Rows from block 5 of a small CTC audio transcriber, named by matrix and row number. Rows with one number within an expert belong to one neuron, the router's apart. Each number is 128 + 24 x the weight over its row's rms, rounded and kept within 0 to 255. All counts start at 0.
After each expert's rows are labels from the 100 clips, of 14976, where the router gives the expert most weight on average: "responds to" is what is common among them. Only what is clearly more common there than usual is listed. The data: read English sentences (LibriTTS-R). In brackets: how many of the 100.
# router: router (model.blocks.5.mlp.router.weight, 8x192, trained with AdamW), inputs 156-191
# gate: expert gate (model.blocks.5.mlp.gate, 8x192x192), inputs 156-191
# up: expert up (model.blocks.5.mlp.up, 8x192x192), inputs 156-191
# down: expert down (model.blocks.5.mlp.down, 8x192x192, transposed), outputs 156-191

# expert 1
router.1 [112 126 142 143 117  89 109 171 151 106 146 138 128 158 127 143 189 148 167 105  85 135  90  88  93 118 126 141 104 122 165 108 147 139  90  96]
gate.0 [120 134  90 180 134 160 123 150 120 123  82 126  82 109 156 145 134 112 168 101 142 115 146 102 133 147 114 115 126 122 168 128 118 138 173  94]
up.0 [111 121 174  80 164 107 117 111  99  93 144 111 177 121 106 158 184 140  94 158  90 122 107  99  82 158 110  80 134 140  97  91 146 110 121 120]
down.0 [ 83 114 193 128 135 127 117  78  99 138 154 121 119 110 150 135 116 156 116 117  97 138 106 123 174 145  82 132 125 100  79 135 119 139 113 158]
gate.1 [165 128 145 130  98 146 153 137 161  92 108 124 178 134 103 181 131 120 148 139 136  99 130 118 116 130 130 143 152 112 149 159 119 139 150 108]
up.1 [120 125 149 119 122 127 124 130 122 104 148 171 153 142 141  80 106 127 137 111  97 139 162  94 117 155 180 157 124 120 133 119 136 123 123 148]
down.1 [102 101 130 148 150 129  70 177 121 110 135  88 142 144 105 128 123  80 115 164 126 156 134 135 170 140 108 107 151 106 155  79 110 167 152 130]
gate.2 [120 132  96 131 132 144 118 105 145 133 119 137 167 142 117 165 126 120  73 123 135 123 150 145 143 157 172 131 143 112 125 157  97 132 178 124]
up.2 [151 170 124 113 134 164 120 140 125 130 132  76 185  90  86 129 128 134  83 146 165 110 129 127 133 102 135 155 130 106 163 122 114 118  92 103]
down.2 [156  93 139 110 119 131 150 146 141 135 133 122 119 188 141 127 132 130 145 110 143  93 126 123 142 143 141  87 142 136 118 138  95 121 121 138]
gate.3 [139 118 126 132  94 147 121  99  86 153 126 139 127 175 110 154 133 118 136 139 152  89 152 146 127  74 120 157 126 140 103 107 127  90 108 112]
up.3 [101 166 134 146 109 120 126 139 144  85 125 110 138 153  91 124 125 126 104  69 134  91 136  96 107 127 130  98 132 109 106 107 156 120 141 116]
down.3 [129 132 115 141 147 140 116 109 136 137 149 121  96 114 104 114 126 123 144 143 104 122 163 171 148 123 159 135 132 117 133  80 160 154 115 150]
gate.4 [146 140 156 132 128 100 106  83 137 152 123 138 129 139 129 131 146 166 116  92 158  77 171  82 150 136 139  64  69 145 133 106 115 124 111 125]
up.4 [182 152 121 141 143 137 165 138  95 144 144 120 120 182 159 136 149 144 140  80 133  81 146 141 120 133 115 174 106 142 116 123 120 133 172 118]
down.4 [157 124 104 146  86 119 167 131 110  91 164 134 106 139 129 130 141 124 150 170 154 158  93 176 105 191 141  98 115 129  95 104  95 149 110 134]
gate.5 [ 85 131  89  89  98 129 130 153 149 133  90  85  84 120 132 120 123 118 100 155 137 103 121 136 162 134 133 115 108 140 104  94 143 162 143  81]
up.5 [156 161 121 170 164 137 107 102 126 139 145 151 168 113  95 147 112 154 156 150  70 160 122  83 152 113 120 102 149 139 101  97 118  88 106 146]
down.5 [146  72 152 147 112 135 126 109 157 135 165 116 145 142 147 118 109 171 119 104  75 136 119 108 140 130 159 150 150 131 116  96  90 128 140 157]
gate.6 [100 126 140  82 137 134 115 119 132 132 137 143 120 138 132 126 116 125 127 104 181 112 153 132 125 100 122 124 121 119 139 112 160 107 135 141]
up.6 [114 112 113 115 152  66 163 100 153 140 146 106 124 110 111  91 135 111 109 158 102 128 126 108 120 109 113  93 119 109 146 107 141 146  77 159]
down.6 [ 95 150 116 119 149 125 150 154 114 105  60 159 116 137  82 101 139 129 168 126 142 110  77 121  97 101 144 128 181 136 124 107 140 142 128 153]
gate.7 [102 103  86 115 119 113 157 121 131  68 134 142 118 136 107 155 112 102 158 130 150 140 106 152 144 125 121 139 169 167 129  89  91 129 119 129]
up.7 [113 181 102 116 115 145 124 182 125 140 124 131 104  75 150 131 140  75 121 135 127 105 124 126 103 125 126 127 147  91 152 172 115 158  69  97]
down.7 [149 129  99 124  97  82 100 157 172 111 150 164  64 119 119 132 171 150 125 156 124 124 136 119 108 156 140 179 124 135 118 138 105 122 133  93]
gate.8 [142 143 111 115 124 145 108 112 124 115 119  83 134 113 150 128 107 125 146 119 113 134 118 144 119  96 108 113 142 124 146 165 100  98 134 122]
up.8 [136 147 126 114 103 177 106 171 141 133 111 143 122 114 120 126 142 150 110 143 126 101 133 122 118 150 128 123 104 189 128 170 110 155 108 116]
down.8 [134 157 119  90 105  99 114 154  87 112 144 109 155 113 136 144 148 106  77 115 155  92 102 142 129 174  98 125 134 101 128 111 177 139 157  96]
responds to: the word "in" (37)

# expert 2
router.2 [162 122  81 109 142 126 103 156 105 137 119 115 100 119 110 167 163 122 151 125 153  90 156 119 178 134 137 129 134 125 107 130 134  92 133 177]
gate.0 [121 129 145  94 133 127 148 169 119 120 105 126 148 137 164 122 137 128 125 163 105 181 141 118 167 115 135 138 135 169 160 137 156 128 147  99]
up.0 [127 117 150  87 147 147 157 156 151 143 135 124 117 155 187 167 138 132 119 159 110 145 130  84 170 138 125 116 159 132 121 113 158 123 143 128]
down.0 [147 178 148 140 130 155  98 132 109 119 128 151  99 121  98 111 127 161 166 102 101 114 160  99 137 102 102 136 130 155 148 131 115 134 129 129]
gate.1 [144 122 145 120 118 114 160  70 121 142  87 152 158 131 135 109 145 156 111  99  87 135 107 104 147  89  92 158 116 129 129 137 113  71 124  93]
up.1 [140 125 159 138 106 133 163  86 166 179  95 132 179 152 120 153 135 204 112 119 122 137  76  84 130  64 115 139 137 138 133 138 112  80 151 124]
down.1 [139 145  85 129  73 133 120 146 114 147 149 152 114 161 126 158 109  88 142 111 124 125  88  91 131 104 143 140 131 130  84 131 106 117 123 131]
gate.2 [ 93 134 132 158 121 101  87 125 142  83 154 159 121 137 122  51 146 128  84 157  73 176 110 113 150 130 135 130 110 118  91 148 113 124 117 156]
up.2 [122  87 136 129 155 131 133 185 149  87  69 120 102 119 140 141 125 176 126 134 131 119 123 126  76 131 156 137 111  99 175 140 120 139 145 133]
down.2 [141 126 112 151 180 135 135 108  98 118 120 132 125 140 112 115 125 164 126  93 151  80 122 164 174 114 136  90 133 133 119 119 105 109 196 149]
gate.3 [132 144 152 106 139 140  97  91 141 154 113 111 142 131 147 119 132 150 101 140 147 136 105 138 131 153 120 133 129 132 140 119  83 138 144 162]
up.3 [141 139 136 152 133 100 125 113 154 139 134 154 128 119 102 174 112 143  87 125 146 135 134 110 139 118 151 135 110 172 145 153 102  91 122 102]
down.3 [150 115 155 160 114 145  82 126 131 106 106 178 110 161  91 119 169 122 105 111 135 128 128 100  98 100 122 145 108 140 138 151 115 143  73 147]
gate.4 [146 125 111 107 144 122 129  93 147  98 151 127 110 131 125 141 119 138 124 195 157 121 136 128 156 128 159 125 176 187 139 122 147 115 159 114]
up.4 [ 82 143 117 149 168 133 120 102 123  77 119 128 131  99 142 153 156 127  76  99 180 125 170 173 149 145 112 127 132 140 100 148 149 119 119 169]
down.4 [116 127 131 143 110 177 123 143 108 142 107 135 113 131 156 156 121 118 122 101 148 132 162 155 119 160  94 152 113 100  79  91 146 118 129 110]
gate.5 [120 122  99 127 119 133 144 131 148 126 155 122 112 117 112 128 153  58 116 142 134 102 152 151 137 116  98 147  97 138 114 137 131 140 133 136]
up.5 [ 99 136 121 145 108 113 115 156 148 144 171 177 122  80  96 131 123 103 133 150 115 118 130 169 131 144 135 153 105 142 113 123 134 132 133 143]
down.5 [151 101 117 130  96 145 163 108 151 109 103 123 148 138 171 117 177 162 123 113 116 155 127 118  96 160 140 148 129 131  86 104 145 154 158 161]
gate.6 [109 136 108  96 134 135 172  91 103 154 105 105 136 152 130 135 124 116 117  96 145 120 163 131 132 187 122  92 122 146 152 123 119  97 106 148]
up.6 [117 135 166 145  74 136 140 148 125 110 143 120 142 120 156 126 143 132 170 139 115 144 136  84 125 128 142 167 120 114 160 171 178 146 152 151]
down.6 [164 148  83 117 109 115 109 119 127 121 163 139 119  98  92 118 111 132 153 142 119 169 120  90  76 141 161 110  81 132 115 133 140  89 165 126]
gate.7 [142 124 146 134 163 157 142 135 155  91 166 117 119  97 115 118  97 139 128 147 131  93 164 146 143  73 142  84  93 184 152 127 102 156  97 127]
up.7 [114 125 117 178 160 135 145 129 141 115 108 140 106 142 123 126 137 156 171 118 118 125 144 114 166  91 147 123  95 194 155 103  83 140 108 125]
down.7 [107 150 172 145 153 138 163 147 143 157 159 144  94 127 142 132  97 130 113 128 132 114 140 114 177 143 127 143 105 166 136 137  89 129 170 174]
gate.8 [141 160  94  94 126 148 126 153 123 105 149  97 114 141 127  98 114 130 106 143 141 118 135 120 131  93  98 134 112 129 135 125 123 111 112  89]
up.8 [126 140 141 145 141 154 162 107 148 160 157 130 128 125 132  78 157  87 117 102 132 162 153 151 122 124 154  93 102 140 117 128 109 134 123 157]
down.8 [115 120 183 161 116 153 154  67 112  92 108  97 148 161 150 133 130 113 144 151 153 141 125 152 160 141 191 127 102 112 141 153 161 143  96 162]
responds to: the word "you" (39); the word "be" (28)

# expert 3
router.3 [ 96 143 151 137 166 128 112 134 154 154 110 121 123 107  70 109  93 129 119  79 120 169 147 103 122 107 130 143  89 110 180 130 163  95 138 102]
gate.0 [106 148  80 101 140 124 101 149 143 171 145 102 131 124 154 163 116  94 128 134 115 144 146 114 147  82 118 152 181 118 101 150 119 137 125 183]
up.0 [114 106 131 159  88 121 123 105  89 159 136 151 134 149 128 113 106 108 119  97 144 136 124 113 128  87 110 150 128 198 109 113 129 144 123 112]
down.0 [158 121  89 122 121  92 108 119 112 125 173 143 132 180 126 135  95  97 142 109  89 116 115 170 116 105 130 179 159 153  79 124 162 150 133 117]
gate.1 [152 103 116 120 170 156 121 135  99 148 125 124 145  84 167 153 126 125 160 107 168 124  88 156 108 125  94 174 152 157 133 164 142 139 107 121]
up.1 [170 106 144 157 103 107 116  81 148 151 159 158 146 151 137 131 134 125 153 120 115 126 151 169 131 120 115 108 163  90 183 151 143 127 143  83]
down.1 [153 135 120 144 130 148  69 139 138 124 135 166 163 127 112 110 116 132 101 102 170 120 154 155  89 129  87 113 169  99 152 142 105 116 120 112]
gate.2 [105 155  78 129 141 132  98  82 115 141 125 126 141 150 146 112 133 120 183  95 159 129 140 140 151 132 131 117 137 158 127 136 126 146 117 156]
up.2 [128  95 147 109 143 107 140 134 137 131 142 134 131  64 126 140  96 121 129 149 137 119 113  68 132 119 166 108 108 110 152  71 120 171 132 105]
down.2 [105 140  77  85 150 116 123 106 146 135 100 133  94 135 164 126 116 134 112 113 132 120 111  90 133 125 103 122 157 133 147 163 163 123 115 109]
gate.3 [ 76 117 140 106 106 104 122 138 121  55 120  64 141 119 157 128 110 142 151  66  73 157 129 128 140 145 105 155 120 100 149 108 147 133 104 137]
up.3 [107 141 189 128 141  79 125 122 132  79 121 107 124 112 196 175 147 136  95 136  97 145 118 128 129 126 122 137  99  92 100 153 143 101 111 107]
down.3 [ 70 120  52 124 139 144  94 123 141 114 145 138 105 102 141 148 107 140  94 137 113 120 131 134 154 120 116 144 116 121 141 156 126 142 102 124]
gate.4 [114  94 102 137 123 135 105 129 115 135 144 129 143 110 161 129 115 189 130 124 157 118 124 105 108 163 128 135 112  95 157 137 123 129 142 129]
up.4 [148 159 134 147 127 133  94 139 182  97 115 136 111  76  97 161 149 122 159 176 108 127 162 135 132 119  95 114 145 141  72 116 130 118 103 130]
down.4 [126  91 111  90 154 103 101 109 158  93 155  99 121 124 130  97 177 115  96 145 126 110 186 150 134 127 100 153 158 133 141 138 176 146 123 125]
gate.5 [166 112 140 122 111 111 130 149  90 151 153  99 165 165 101  98 111  81 149  90 108 119 118 161 135 118 114 160 135 188 115 110  89 112 130 117]
up.5 [152  99 130 128 134 108 126 127 122 101 104 101 159 170 108 107 101  86 138 151 105 111 132 133 138 118 105 126 159  77 113  92 151 157 149 122]
down.5 [ 85 118 112 153 112  89 136 146 118 120 156 132 117 133 105 114 127 166 120 146 129  84 105 161 116 121 121 116 103  94 148 100 127 154 158 119]
gate.6 [ 99 131 102 149 157 150 157 105  99 163 115 159 123 120 138 123 127 125 121  98  92 112 135 129 170 111 144 112 113 143 154 153 159  85 135 133]
up.6 [118 113 155 171 127  94 100 121 166  87  92 174 123 132 120 163 164 187 124  93 111 103 175 101 140 130 134 108 121 113 112 182 173 113 151 117]
down.6 [ 61 112 175 147 124 166  90 130  79 133  89 118 139 128 132 108 134 126 134 119 121 139 119 115 144 132 113 181 127 106 106 133 138 139 169 159]
gate.7 [154 150 165 153 133 106 125  88  94 142 128 182 121 152 151 114 139 133 127 132 152 144 130 111 133 143 128 156 112 153 149 117 115 154 124 109]
up.7 [126 146 123 134 114 165 115  96 154 134 103 116 101 157 138 114 132 158 149 144 165 154 147 106 110 140 107  98 123 124 158 137  98 138 143  88]
down.7 [ 97 111 127 146 110  97 120 145 135 166 138 119 137  98 154 150 129 143  91 124 139 160 129 123 142 158 134 152  90 123 125 159 149 142 132 128]
gate.8 [119 108  96 124 117 118 102 156  81 132  99 151 154 100 134 145 191 105 130 147 109  99 114 151 105 131 118  96 135 157 154  96 106 104  90 149]
up.8 [124 149 185 121 117 108 147 128 138 124 125  93  87 146 128 106  88 160  98  97 165 152 105 138 170 120 156 182 137 114 132 197 151 164 122 160]
down.8 [119 169 131 100  79 142 118 117 144 117 117 146 163 157 100 146 148 157  57 142 101 136 143 134 122 140 180 131 119  98 102 128 111 152 124 102]
responds to: the word "the" (82); the word "of" (52)

# expert 5
router.5 [100 105 123 137 144 100 168 144 145  53 174 127  98 129  87 140 106 145 148 126 146 125 101 102 153 119  96  81 121  80 165 145  93 109 154 125]
gate.0 [121 116 131 141 119 100 101 123 132 123  83 124 119 153 131 134 169  99  99 152 109 149 131 141 148 108 115 168 173 141 126 101 118 116 149 151]
up.0 [159 103 136 155 169 106 139 123  91  78 165 157 132 143 145 134 145 165 112 145  83 118 105 142 128 106 123 106 120 129 123 117 130  89 125  98]
down.0 [135 142 164  80 102 170 141 123 134 144  95  96 105 172 107 125 130 119 130 109 157 145 116 119 100 152 124 138 153 138 129 142 106 127 101 111]
gate.1 [156 122 111 182 142 106 113  83 162 154 162 106 146 124 132 125 184 110 107 134 126 118 114 137 114 155 157 147 150 140 105 146 131 166 161 147]
up.1 [121 101 142 156 140 124 139 123 120 124 124 157 176 132 149 158 159 140 177 125  96 127  71 123 137 164 147 141 164 153 116 125 119 121 172 113]
down.1 [134 113 136 120 130 143 132 108 148 109 108 137 130 128 128 191 156 147 140 121 128 109 129 112 118 145 121 167  85 102 124 117 124 108  85 130]
gate.2 [104 156 141 153 124 136 144 111  98 124 156 136 156 146 142 152 120 129 156 145 120  98  86 149 115 130 164 137 125 108 155 127 117 115 133 121]
up.2 [115 110 108 116 111 140 125 152 117  90  93 124  72 134 151 127 152 132 119 113 133 118 157 113 130 171  75 131 171 178  98  85 115 118  87 131]
down.2 [106 174 110  96 142 165 110 138 107 136 134 141 108 138 151 140 157 151 117 140 137 120 101 143  97 124 150  92 131 105 131 104 137 135 162 141]
gate.3 [114  94 143 103 142 144 149 137 116 130 142 135 117 127 141 118 166 152 118 136 119 148  74  83 137 133  87 102 128 126 123 180 127 148 173 128]
up.3 [117 128 115 133 109 142 126 105 130  78 141 144 105 163 100 113 112 110 177 138 104 132 102 155 111 111 154 111 136 153 121 111 120 120 112 147]
down.3 [101 148 144 159 110  72  63 178 166 112  86  97 130 160 113 162 121 121 134 124 131 133 113 182 137 137 134  87 109 140  80 118 137 133 144 144]
gate.4 [110 128 139 132 100 144 173 100 128 128 118 131 124 124 141  84 144 106  93  95 107  89 155 157 119 122 171 126 149 155 108 118 140 122 139 100]
up.4 [167 104 143 145  98 154 122 106 126 137 105 109 137 118 128 162 110 113  90 150 128 133  87 106 113 135 135 145 159 116 149 111 158  59  94 107]
down.4 [104 105 126 135 111 138 132 141 150 151 194 120 135 144 160 152 120 151 146 131 118 121  97 140 118  79 160  88 137 112 165 151 121 116 168 149]
gate.5 [126 108 151 119 121 125 115 153 134 146  91 111 176 128  92 122 136 101 100  88 115 109 133 121 133 115 106 154 121 155 107 160 138 127  82 130]
up.5 [ 87 154 132  90 135 120  98 176 101 146 103 101 174 158 131  80 122 122  99  89 138 160 150 137 175 103  92 151 140 154 130 145 130 138 122 140]
down.5 [137 124 142 115 126 101  82  94 137 139  91 105 105 127 150 148 103 120 119  94 133 113 112 153 136  96 149 116 149 107 107 115 149 132 113 167]
gate.6 [107 162 124 128 126 151  89 143 144 114 110 105 139 157 136 110 120 111 116 108 127 113 118 134 146 121 167 127  85 139 114 119 108 121 169 102]
up.6 [144 137 111 149 153 153 111 126  90  94 131  94 140 159 177 130 148 144  98 137 156  99 135 151 115 139 156 117 124 134 119 129 117 133 139  85]
down.6 [118 115 146  94 134 147 140 145 167 126 113 140 131 129  96 112 115  97 142  89 144 139 122 125 172 122 132 113 105  98 119 116 113 158 129 131]
gate.7 [150 110 153 122 150 130 105 166 127 126 166 102 107 121 138 144 122 111 143  75 103 153 153 168 150  95 142 159 134 152 149 106  79 137 133  86]
up.7 [154 120 127 132 163 113 105 146  87 131 159 125 131 132 126 162 141  91 176 100 119 138 171 158 135  86 156 140 173 112 120 129 103 160 169 106]
down.7 [121  94  99 140 140 124  97 121 124  94 152 134 142  95 140 131  56 117 149 121 133 155 213 122 133 131  91 134 185 169 112 109 114 107 126 137]
gate.8 [110 126 104 108 100 128 113 202 128 106 149 122 127 119 138 127 101 139 130 151 112 161 126 147 128 139 143  90 107 100 136 118 146  99 137 154]
up.8 [115 129 121 121 134 129  96 178 129  90 143 102 139 146 152 142 106 118 151  96 136 104 102 138 150 124 164  98  88 138 145  71 136 102 103 145]
down.8 [107 157 112 143 128 116 110 117 112 152 146 141  93 124 107 126 148 167 141 152 115 160 165 117 140 140 111 138 107 162 148 105 128  81 107 143]
responds to: the word "to" (66); the word "that" (35); the word "it" (34)

# expert 4
router.4 [158 119 113 140 130 119 114 117 104 174 109 125 139 130 147 106 117 150 145 160 116 150 103 120 140 125  85 164 128 123 145 138 114  89  82 139]
gate.0 [ 90 169 123 130  84 143 116 139  94 137 130 168 114  82 142 173 118 130 140  98 148 146 137 152 177 101 139 126 120 155 138  95 141 123 111 165]
up.0 [ 95 143 134 100 130 127 105 137 137 143 152  96 103 131 103 113 146 133  92 106 133 143 111 147 130 120 156 151 140 169 131 163 134 118 151 107]
down.0 [168 108 115 133  94 114 115 133 135 115  70 110 147  90 143 181  80 129 133 106 143  88 135 160 162 115 197 124 132 172 144 118 107 100 115 124]
gate.1 [138  92 111 165 111  93 115 117 156 148 105 125 138 140  83  93 157 122  83 128 126 149 110 133 108 125 120 154 132 130 125 119 141 123 142 138]
up.1 [ 74 151 114 124 109 142 116 166 137 133 105 131 134 158 134 118 134 133 142 154 128 127 133 147 122  96 118 125 107 123 117 162 135 106 121 168]
down.1 [160 169 125 123 156 161 100 109 105 136 157 146 153 133 124 146  66 164 131  92 137 123 157 164 140 105 114 123 128  88 149 147 157 149 167 149]
gate.2 [165 105 123  96 153  99 105 130 137 107 112  85 141 111 170 149 133 103 129 122 152 127 137 117 179 130 128 131 126 111 125 140  88 104 110 139]
up.2 [127 116 118 126  92 113 117 145 136 112 181 135 124 135 109 102 140 152 144 117 157 136 138 140 169 114 135 169 122 147 153 123 114 132 102 107]
down.2 [125 125 125 157 126 127 110  82 129 110 135 148 176 144 123 188 138 130 113 138 148 119 145 154 100 135 135 146 142 104 170 136 173 168 185 161]
gate.3 [102  91 121 111 105 143 132 141 106 139 131 137 157 103 149  98 168 127 146 137 138 158 124 132 127 127 169 115 139 101 135  92 130 138 144 144]
up.3 [126 140 118 125 102 146 117 166 125 140 119 138 111 152 132 151 137 141  81 100  83 135 138 149 116 113 111 122 137 156 110 170 137 116  75 117]
down.3 [126 122 150 147 117 126 119 144 135 175 111 131  91 130 156 108 114  84 116 120 163 129 125 140 186 148 127  97 159  92 123  98 123 113 127 115]
gate.4 [163 181  91 165 129 117 119 144 181 152 131 157  83  82 167  80 127 144 157 145 159  78 163 133 151 129 136 118  94 119 121 144 142  89 130  99]
up.4 [136 149 108 183 111 138 101 136 161 126 107 141 114 123 161  79 126 146 166 185 175  88 162  97 109 118 129 142 130 162 143 128 135  89 143 142]
down.4 [143 111 150  96 143  86 143 119 131 114 169 122 136 164  94 130 125  88 164 105 101 160 156 112 180 112 115 130 117 147 121 104 152 166 118 154]
gate.5 [104 142  97 130 107 111 144 182  90 137 135  89 118 136 168 115 145 105 120 105 194 129 129 149 110 113 175 105  98 119 130  97 148 109 117 110]
up.5 [104 122 144 113 149 143 143 155 122 175 116 137 116 136 159 119 116 126 141 144 149 158 135 130 127 168 155 123 150  80  99  73 183 140 118 134]
down.5 [143 188 119 115 133 117 138 154 114  98 147 109 152 136 128  98 134 132 123 112 108 157  95 119 127 136 128  94 157 150 160 148 108 115 112 105]
gate.6 [202 169 135 124 112 139 121 152 149 129 119 145 137 114 116 140 130 134 126 163 119 102 138 160 176  72 153 132 108 153 135 118  87 131  93 105]
up.6 [ 85 120 171  99 104 105 150 124 121 119 114 132 136 102 109 170 118 131 166 144 162  65 141 191 120 101 147 156  80 163 197 145 151 134 169  96]
down.6 [167 185 125 111  97 109 148 126 115 131 135 123 114 120 146  99 103 133  58 122 125 114 148 162 117 100 164 128 134  98 141 112 135 151 114  81]
gate.7 [ 73 147 160  97 160 172 123 143 108 143 104 111  77 130 149 116 129 168 142 138 143 161 122 137 129 127 143 111 144  93 160 109 140 129 155 158]
up.7 [195 139 164 115  92 126 139 131 154 168 152 103 163 155 123 107 170 103 119 111 141 126 142 124 154  88 108 104 118 151 133 133  87 125 138 124]
down.7 [ 97 107 137 111 162  94  81 109 138 101  81 106 147  94 141 155  93 146  95  97 147 132 130 153 103 100 130  96 133 134 146 101  86 108 126  88]
gate.8 [ 68 126 122 144 134 148 110 160 134 130 157 109 126 172 135 131 126 152 127 121 128 146 151 104 131 111 130 138 120 134 108 121 177 110 145 136]
up.8 [134 143 130 136 114 170 111 174 100 115 147  92 138 128 126 126 126 137 100 110 164 120  97 110 122 101 160 101 157 134 133 107 124 134 129 108]
down.8 [128 133 115 133 158 118 132  97 109 118 137 124 120 160 124 126 113 131  87 111 146 120 151  96 148 128 141  75 134 134 143 113 162 132 131 109]
responds to: the word "and" (60)

# expert 0
router.0 [116 144 160 139 123 170 152 138 116 150 176 121 153 171 136 160  58 169 123 149 155  62 118 129 130 117 157 132 113 115  98 143 124  86 127 122]
gate.0 [136 148 135 138 170 129 115 146 125 160 134 120 123  93 136 125  96 107 184 110 148 108 113 166 137 107 114 153 119 146  86  91 159 134 125 128]
up.0 [ 96 118 144 124 161 102 120 108  55 138 105  85 134 146 167 122 142 179 144 146 100 135 131 158 141 112 148 137 165 135  55  79 148 101 137 101]
down.0 [119 103 128 102 134 148 176 185 135 108 113 157 140 124 137 144 136 125 115 122 155 104 154  99  98 125 124 147 138 137 119 116 120 179 126 138]
gate.1 [162  98 125 169 160 161 115 130 100 121 161 139 139 177 118 138 143  98 122 164 138 111 116 104 138 125 148 133 127 149 125 116 171 107 120 116]
up.1 [141  86 109 162 162 168 108 140 110 142 162 133 155 178 112 163 131 121 132 164 145 113 120  79 103 100 145 146 121 159 139 106 149  94 101  94]
down.1 [137 137 102 153 135  60 134 149 122  99  94 174 114 112 117 134  93 114 116 146 137 107  94  99  89 118 124 143 143 164 147 140 108 127 128 171]
gate.2 [180 127 152 109 167  69 132 113 150 139 108 121 163 131 111 166 145 125 127 125 121 131 116 117 153 107 159 193 136 145 113  95 111 145 130 123]
up.2 [107 131 145 109  98 100 145 135 137 132 120 165 159 109  78 145 151 124 130 135 115 128 130 145 116 103 135 176 166 131 170 153 148 123 131 103]
down.2 [125 115 115 136 158 107 166 137 176 109 112 149 145  95 104  70 115 158 151  80 111 170 157  82 137 127 135 131 163 130  87 139 185 143 143  95]
gate.3 [123  79 137 132 155 154  95 115 114 108 126 119 205 163 127 108 151 166 121 155 140 106 108 111  95 146 128 129 138 124 129  87  84 108 112 112]
up.3 [116 121 139 136 150 145 125 136 123  92 166 102 117 157 111 146 181 149 153  88  69 138 145 151  96 116 100  97 114 135 107 111 128 122 126 115]
down.3 [119  98 102 168  95 142 114 108 120 124 126 143 159 101 162 133 176 145 149 101 132 148 126 110 113 116 131 113 144 140  88 142 143 119 116 126]
gate.4 [109 139 112 116 125 151 125 158 144 102 116 110 153 148 148  98 153 152 132 135 136 111 154 153 128 128 137 113 180 145 151 104 100 113 145 143]
up.4 [113 112 183 138 143 120 121 121 105 129 138 133  94 125  94 127 121 142 123 124 105 132  73 111 164  87 119 130  56 127  78 131 159 127 105 162]
down.4 [109 139 164 102 107  79 110 110 160 123 168 142 111 102  92 123 101  76 103 125 115 157  87  81 107  64 149 193 110 126 145 105 118 125 166 124]
gate.5 [153 143 101 103 139  96  97 170 110 182 133 107 118 103 152 151 120 101 117 144 114 138 115 134 103 111 104 161  99 162 129  87 144 113 106 106]
up.5 [111  93  91 153 153  94 139 148 127 125  87 112  95  82 138 185 143 139 159 105 159 153  97  90 105 120 114 176 149 110 116 116 110 130 147 121]
down.5 [129 121 160 154 118 122  89 123 127 142 121 181 112 154 117 117 148 168 120  89 134 119 132 174 136 140 127 143 148 135 108 140  77  93 136 119]
gate.6 [113 182 124 132 139 154 115 129 126 134 122  94 165 104 148 112 132 142 134 115 154 141 146 150 117 160 140 126 172 137 182 151 108 127 139 120]
up.6 [123 105 157 135 118 107 119 136  73 152 127  97 153 110 103 233 116 130  97 131 102 148 116 136 148 126  99 149 122 164  74 103 191 124 122 163]
down.6 [126 103 142 105 181 162 101 146 149 149 106 113 128 142 138 136 114 104 116 109 132 133 122 116 144 143 120 132 118 152 109 113  80 121 142 125]
gate.7 [107 118 128 100 147 130 136 123 126 130 145 153 160 106  80 141 140 118 107 159 129 108 115 138 130 122 137 120 165  73 116 142 133 107 120 102]
up.7 [100 131 125  88 156 137 134 133 105 139 143 160 148 115  92 159 124 144 120 158 123 126 127 116 160 141 146 137 176  98 125 134 157 119 102 105]
down.7 [108 133 122 144  99 117  98 114 110 154 134 130 130 127 112 119 181 103  87 130 164 110 113 124 112 135  94 138 133 145 145 129 155 159  98 144]
gate.8 [123 112 150 118 114 110 149 154 149 125 156 128 172 112 159 107 104 150 123 116 111 120 155 175 144 141 155 112 108 161 100 100 107 129 138  86]
up.8 [161 119 154  65 121 138 140 122 136 101 109 115 131  61 154 149 117 143 157 122 101 144 153 125 139 132 113 167 143 137 130 128  75 138 123 145]
down.8 [113 127 156  95 152 131 147 169 130 128 119 147 107 178 118 169 139 170 135 103 122  80 113 189 120 124 160 153 128 145 159 127 117 121 103 135]
responds to: the word "i" (55); the word "said" (40); the word "you" (32)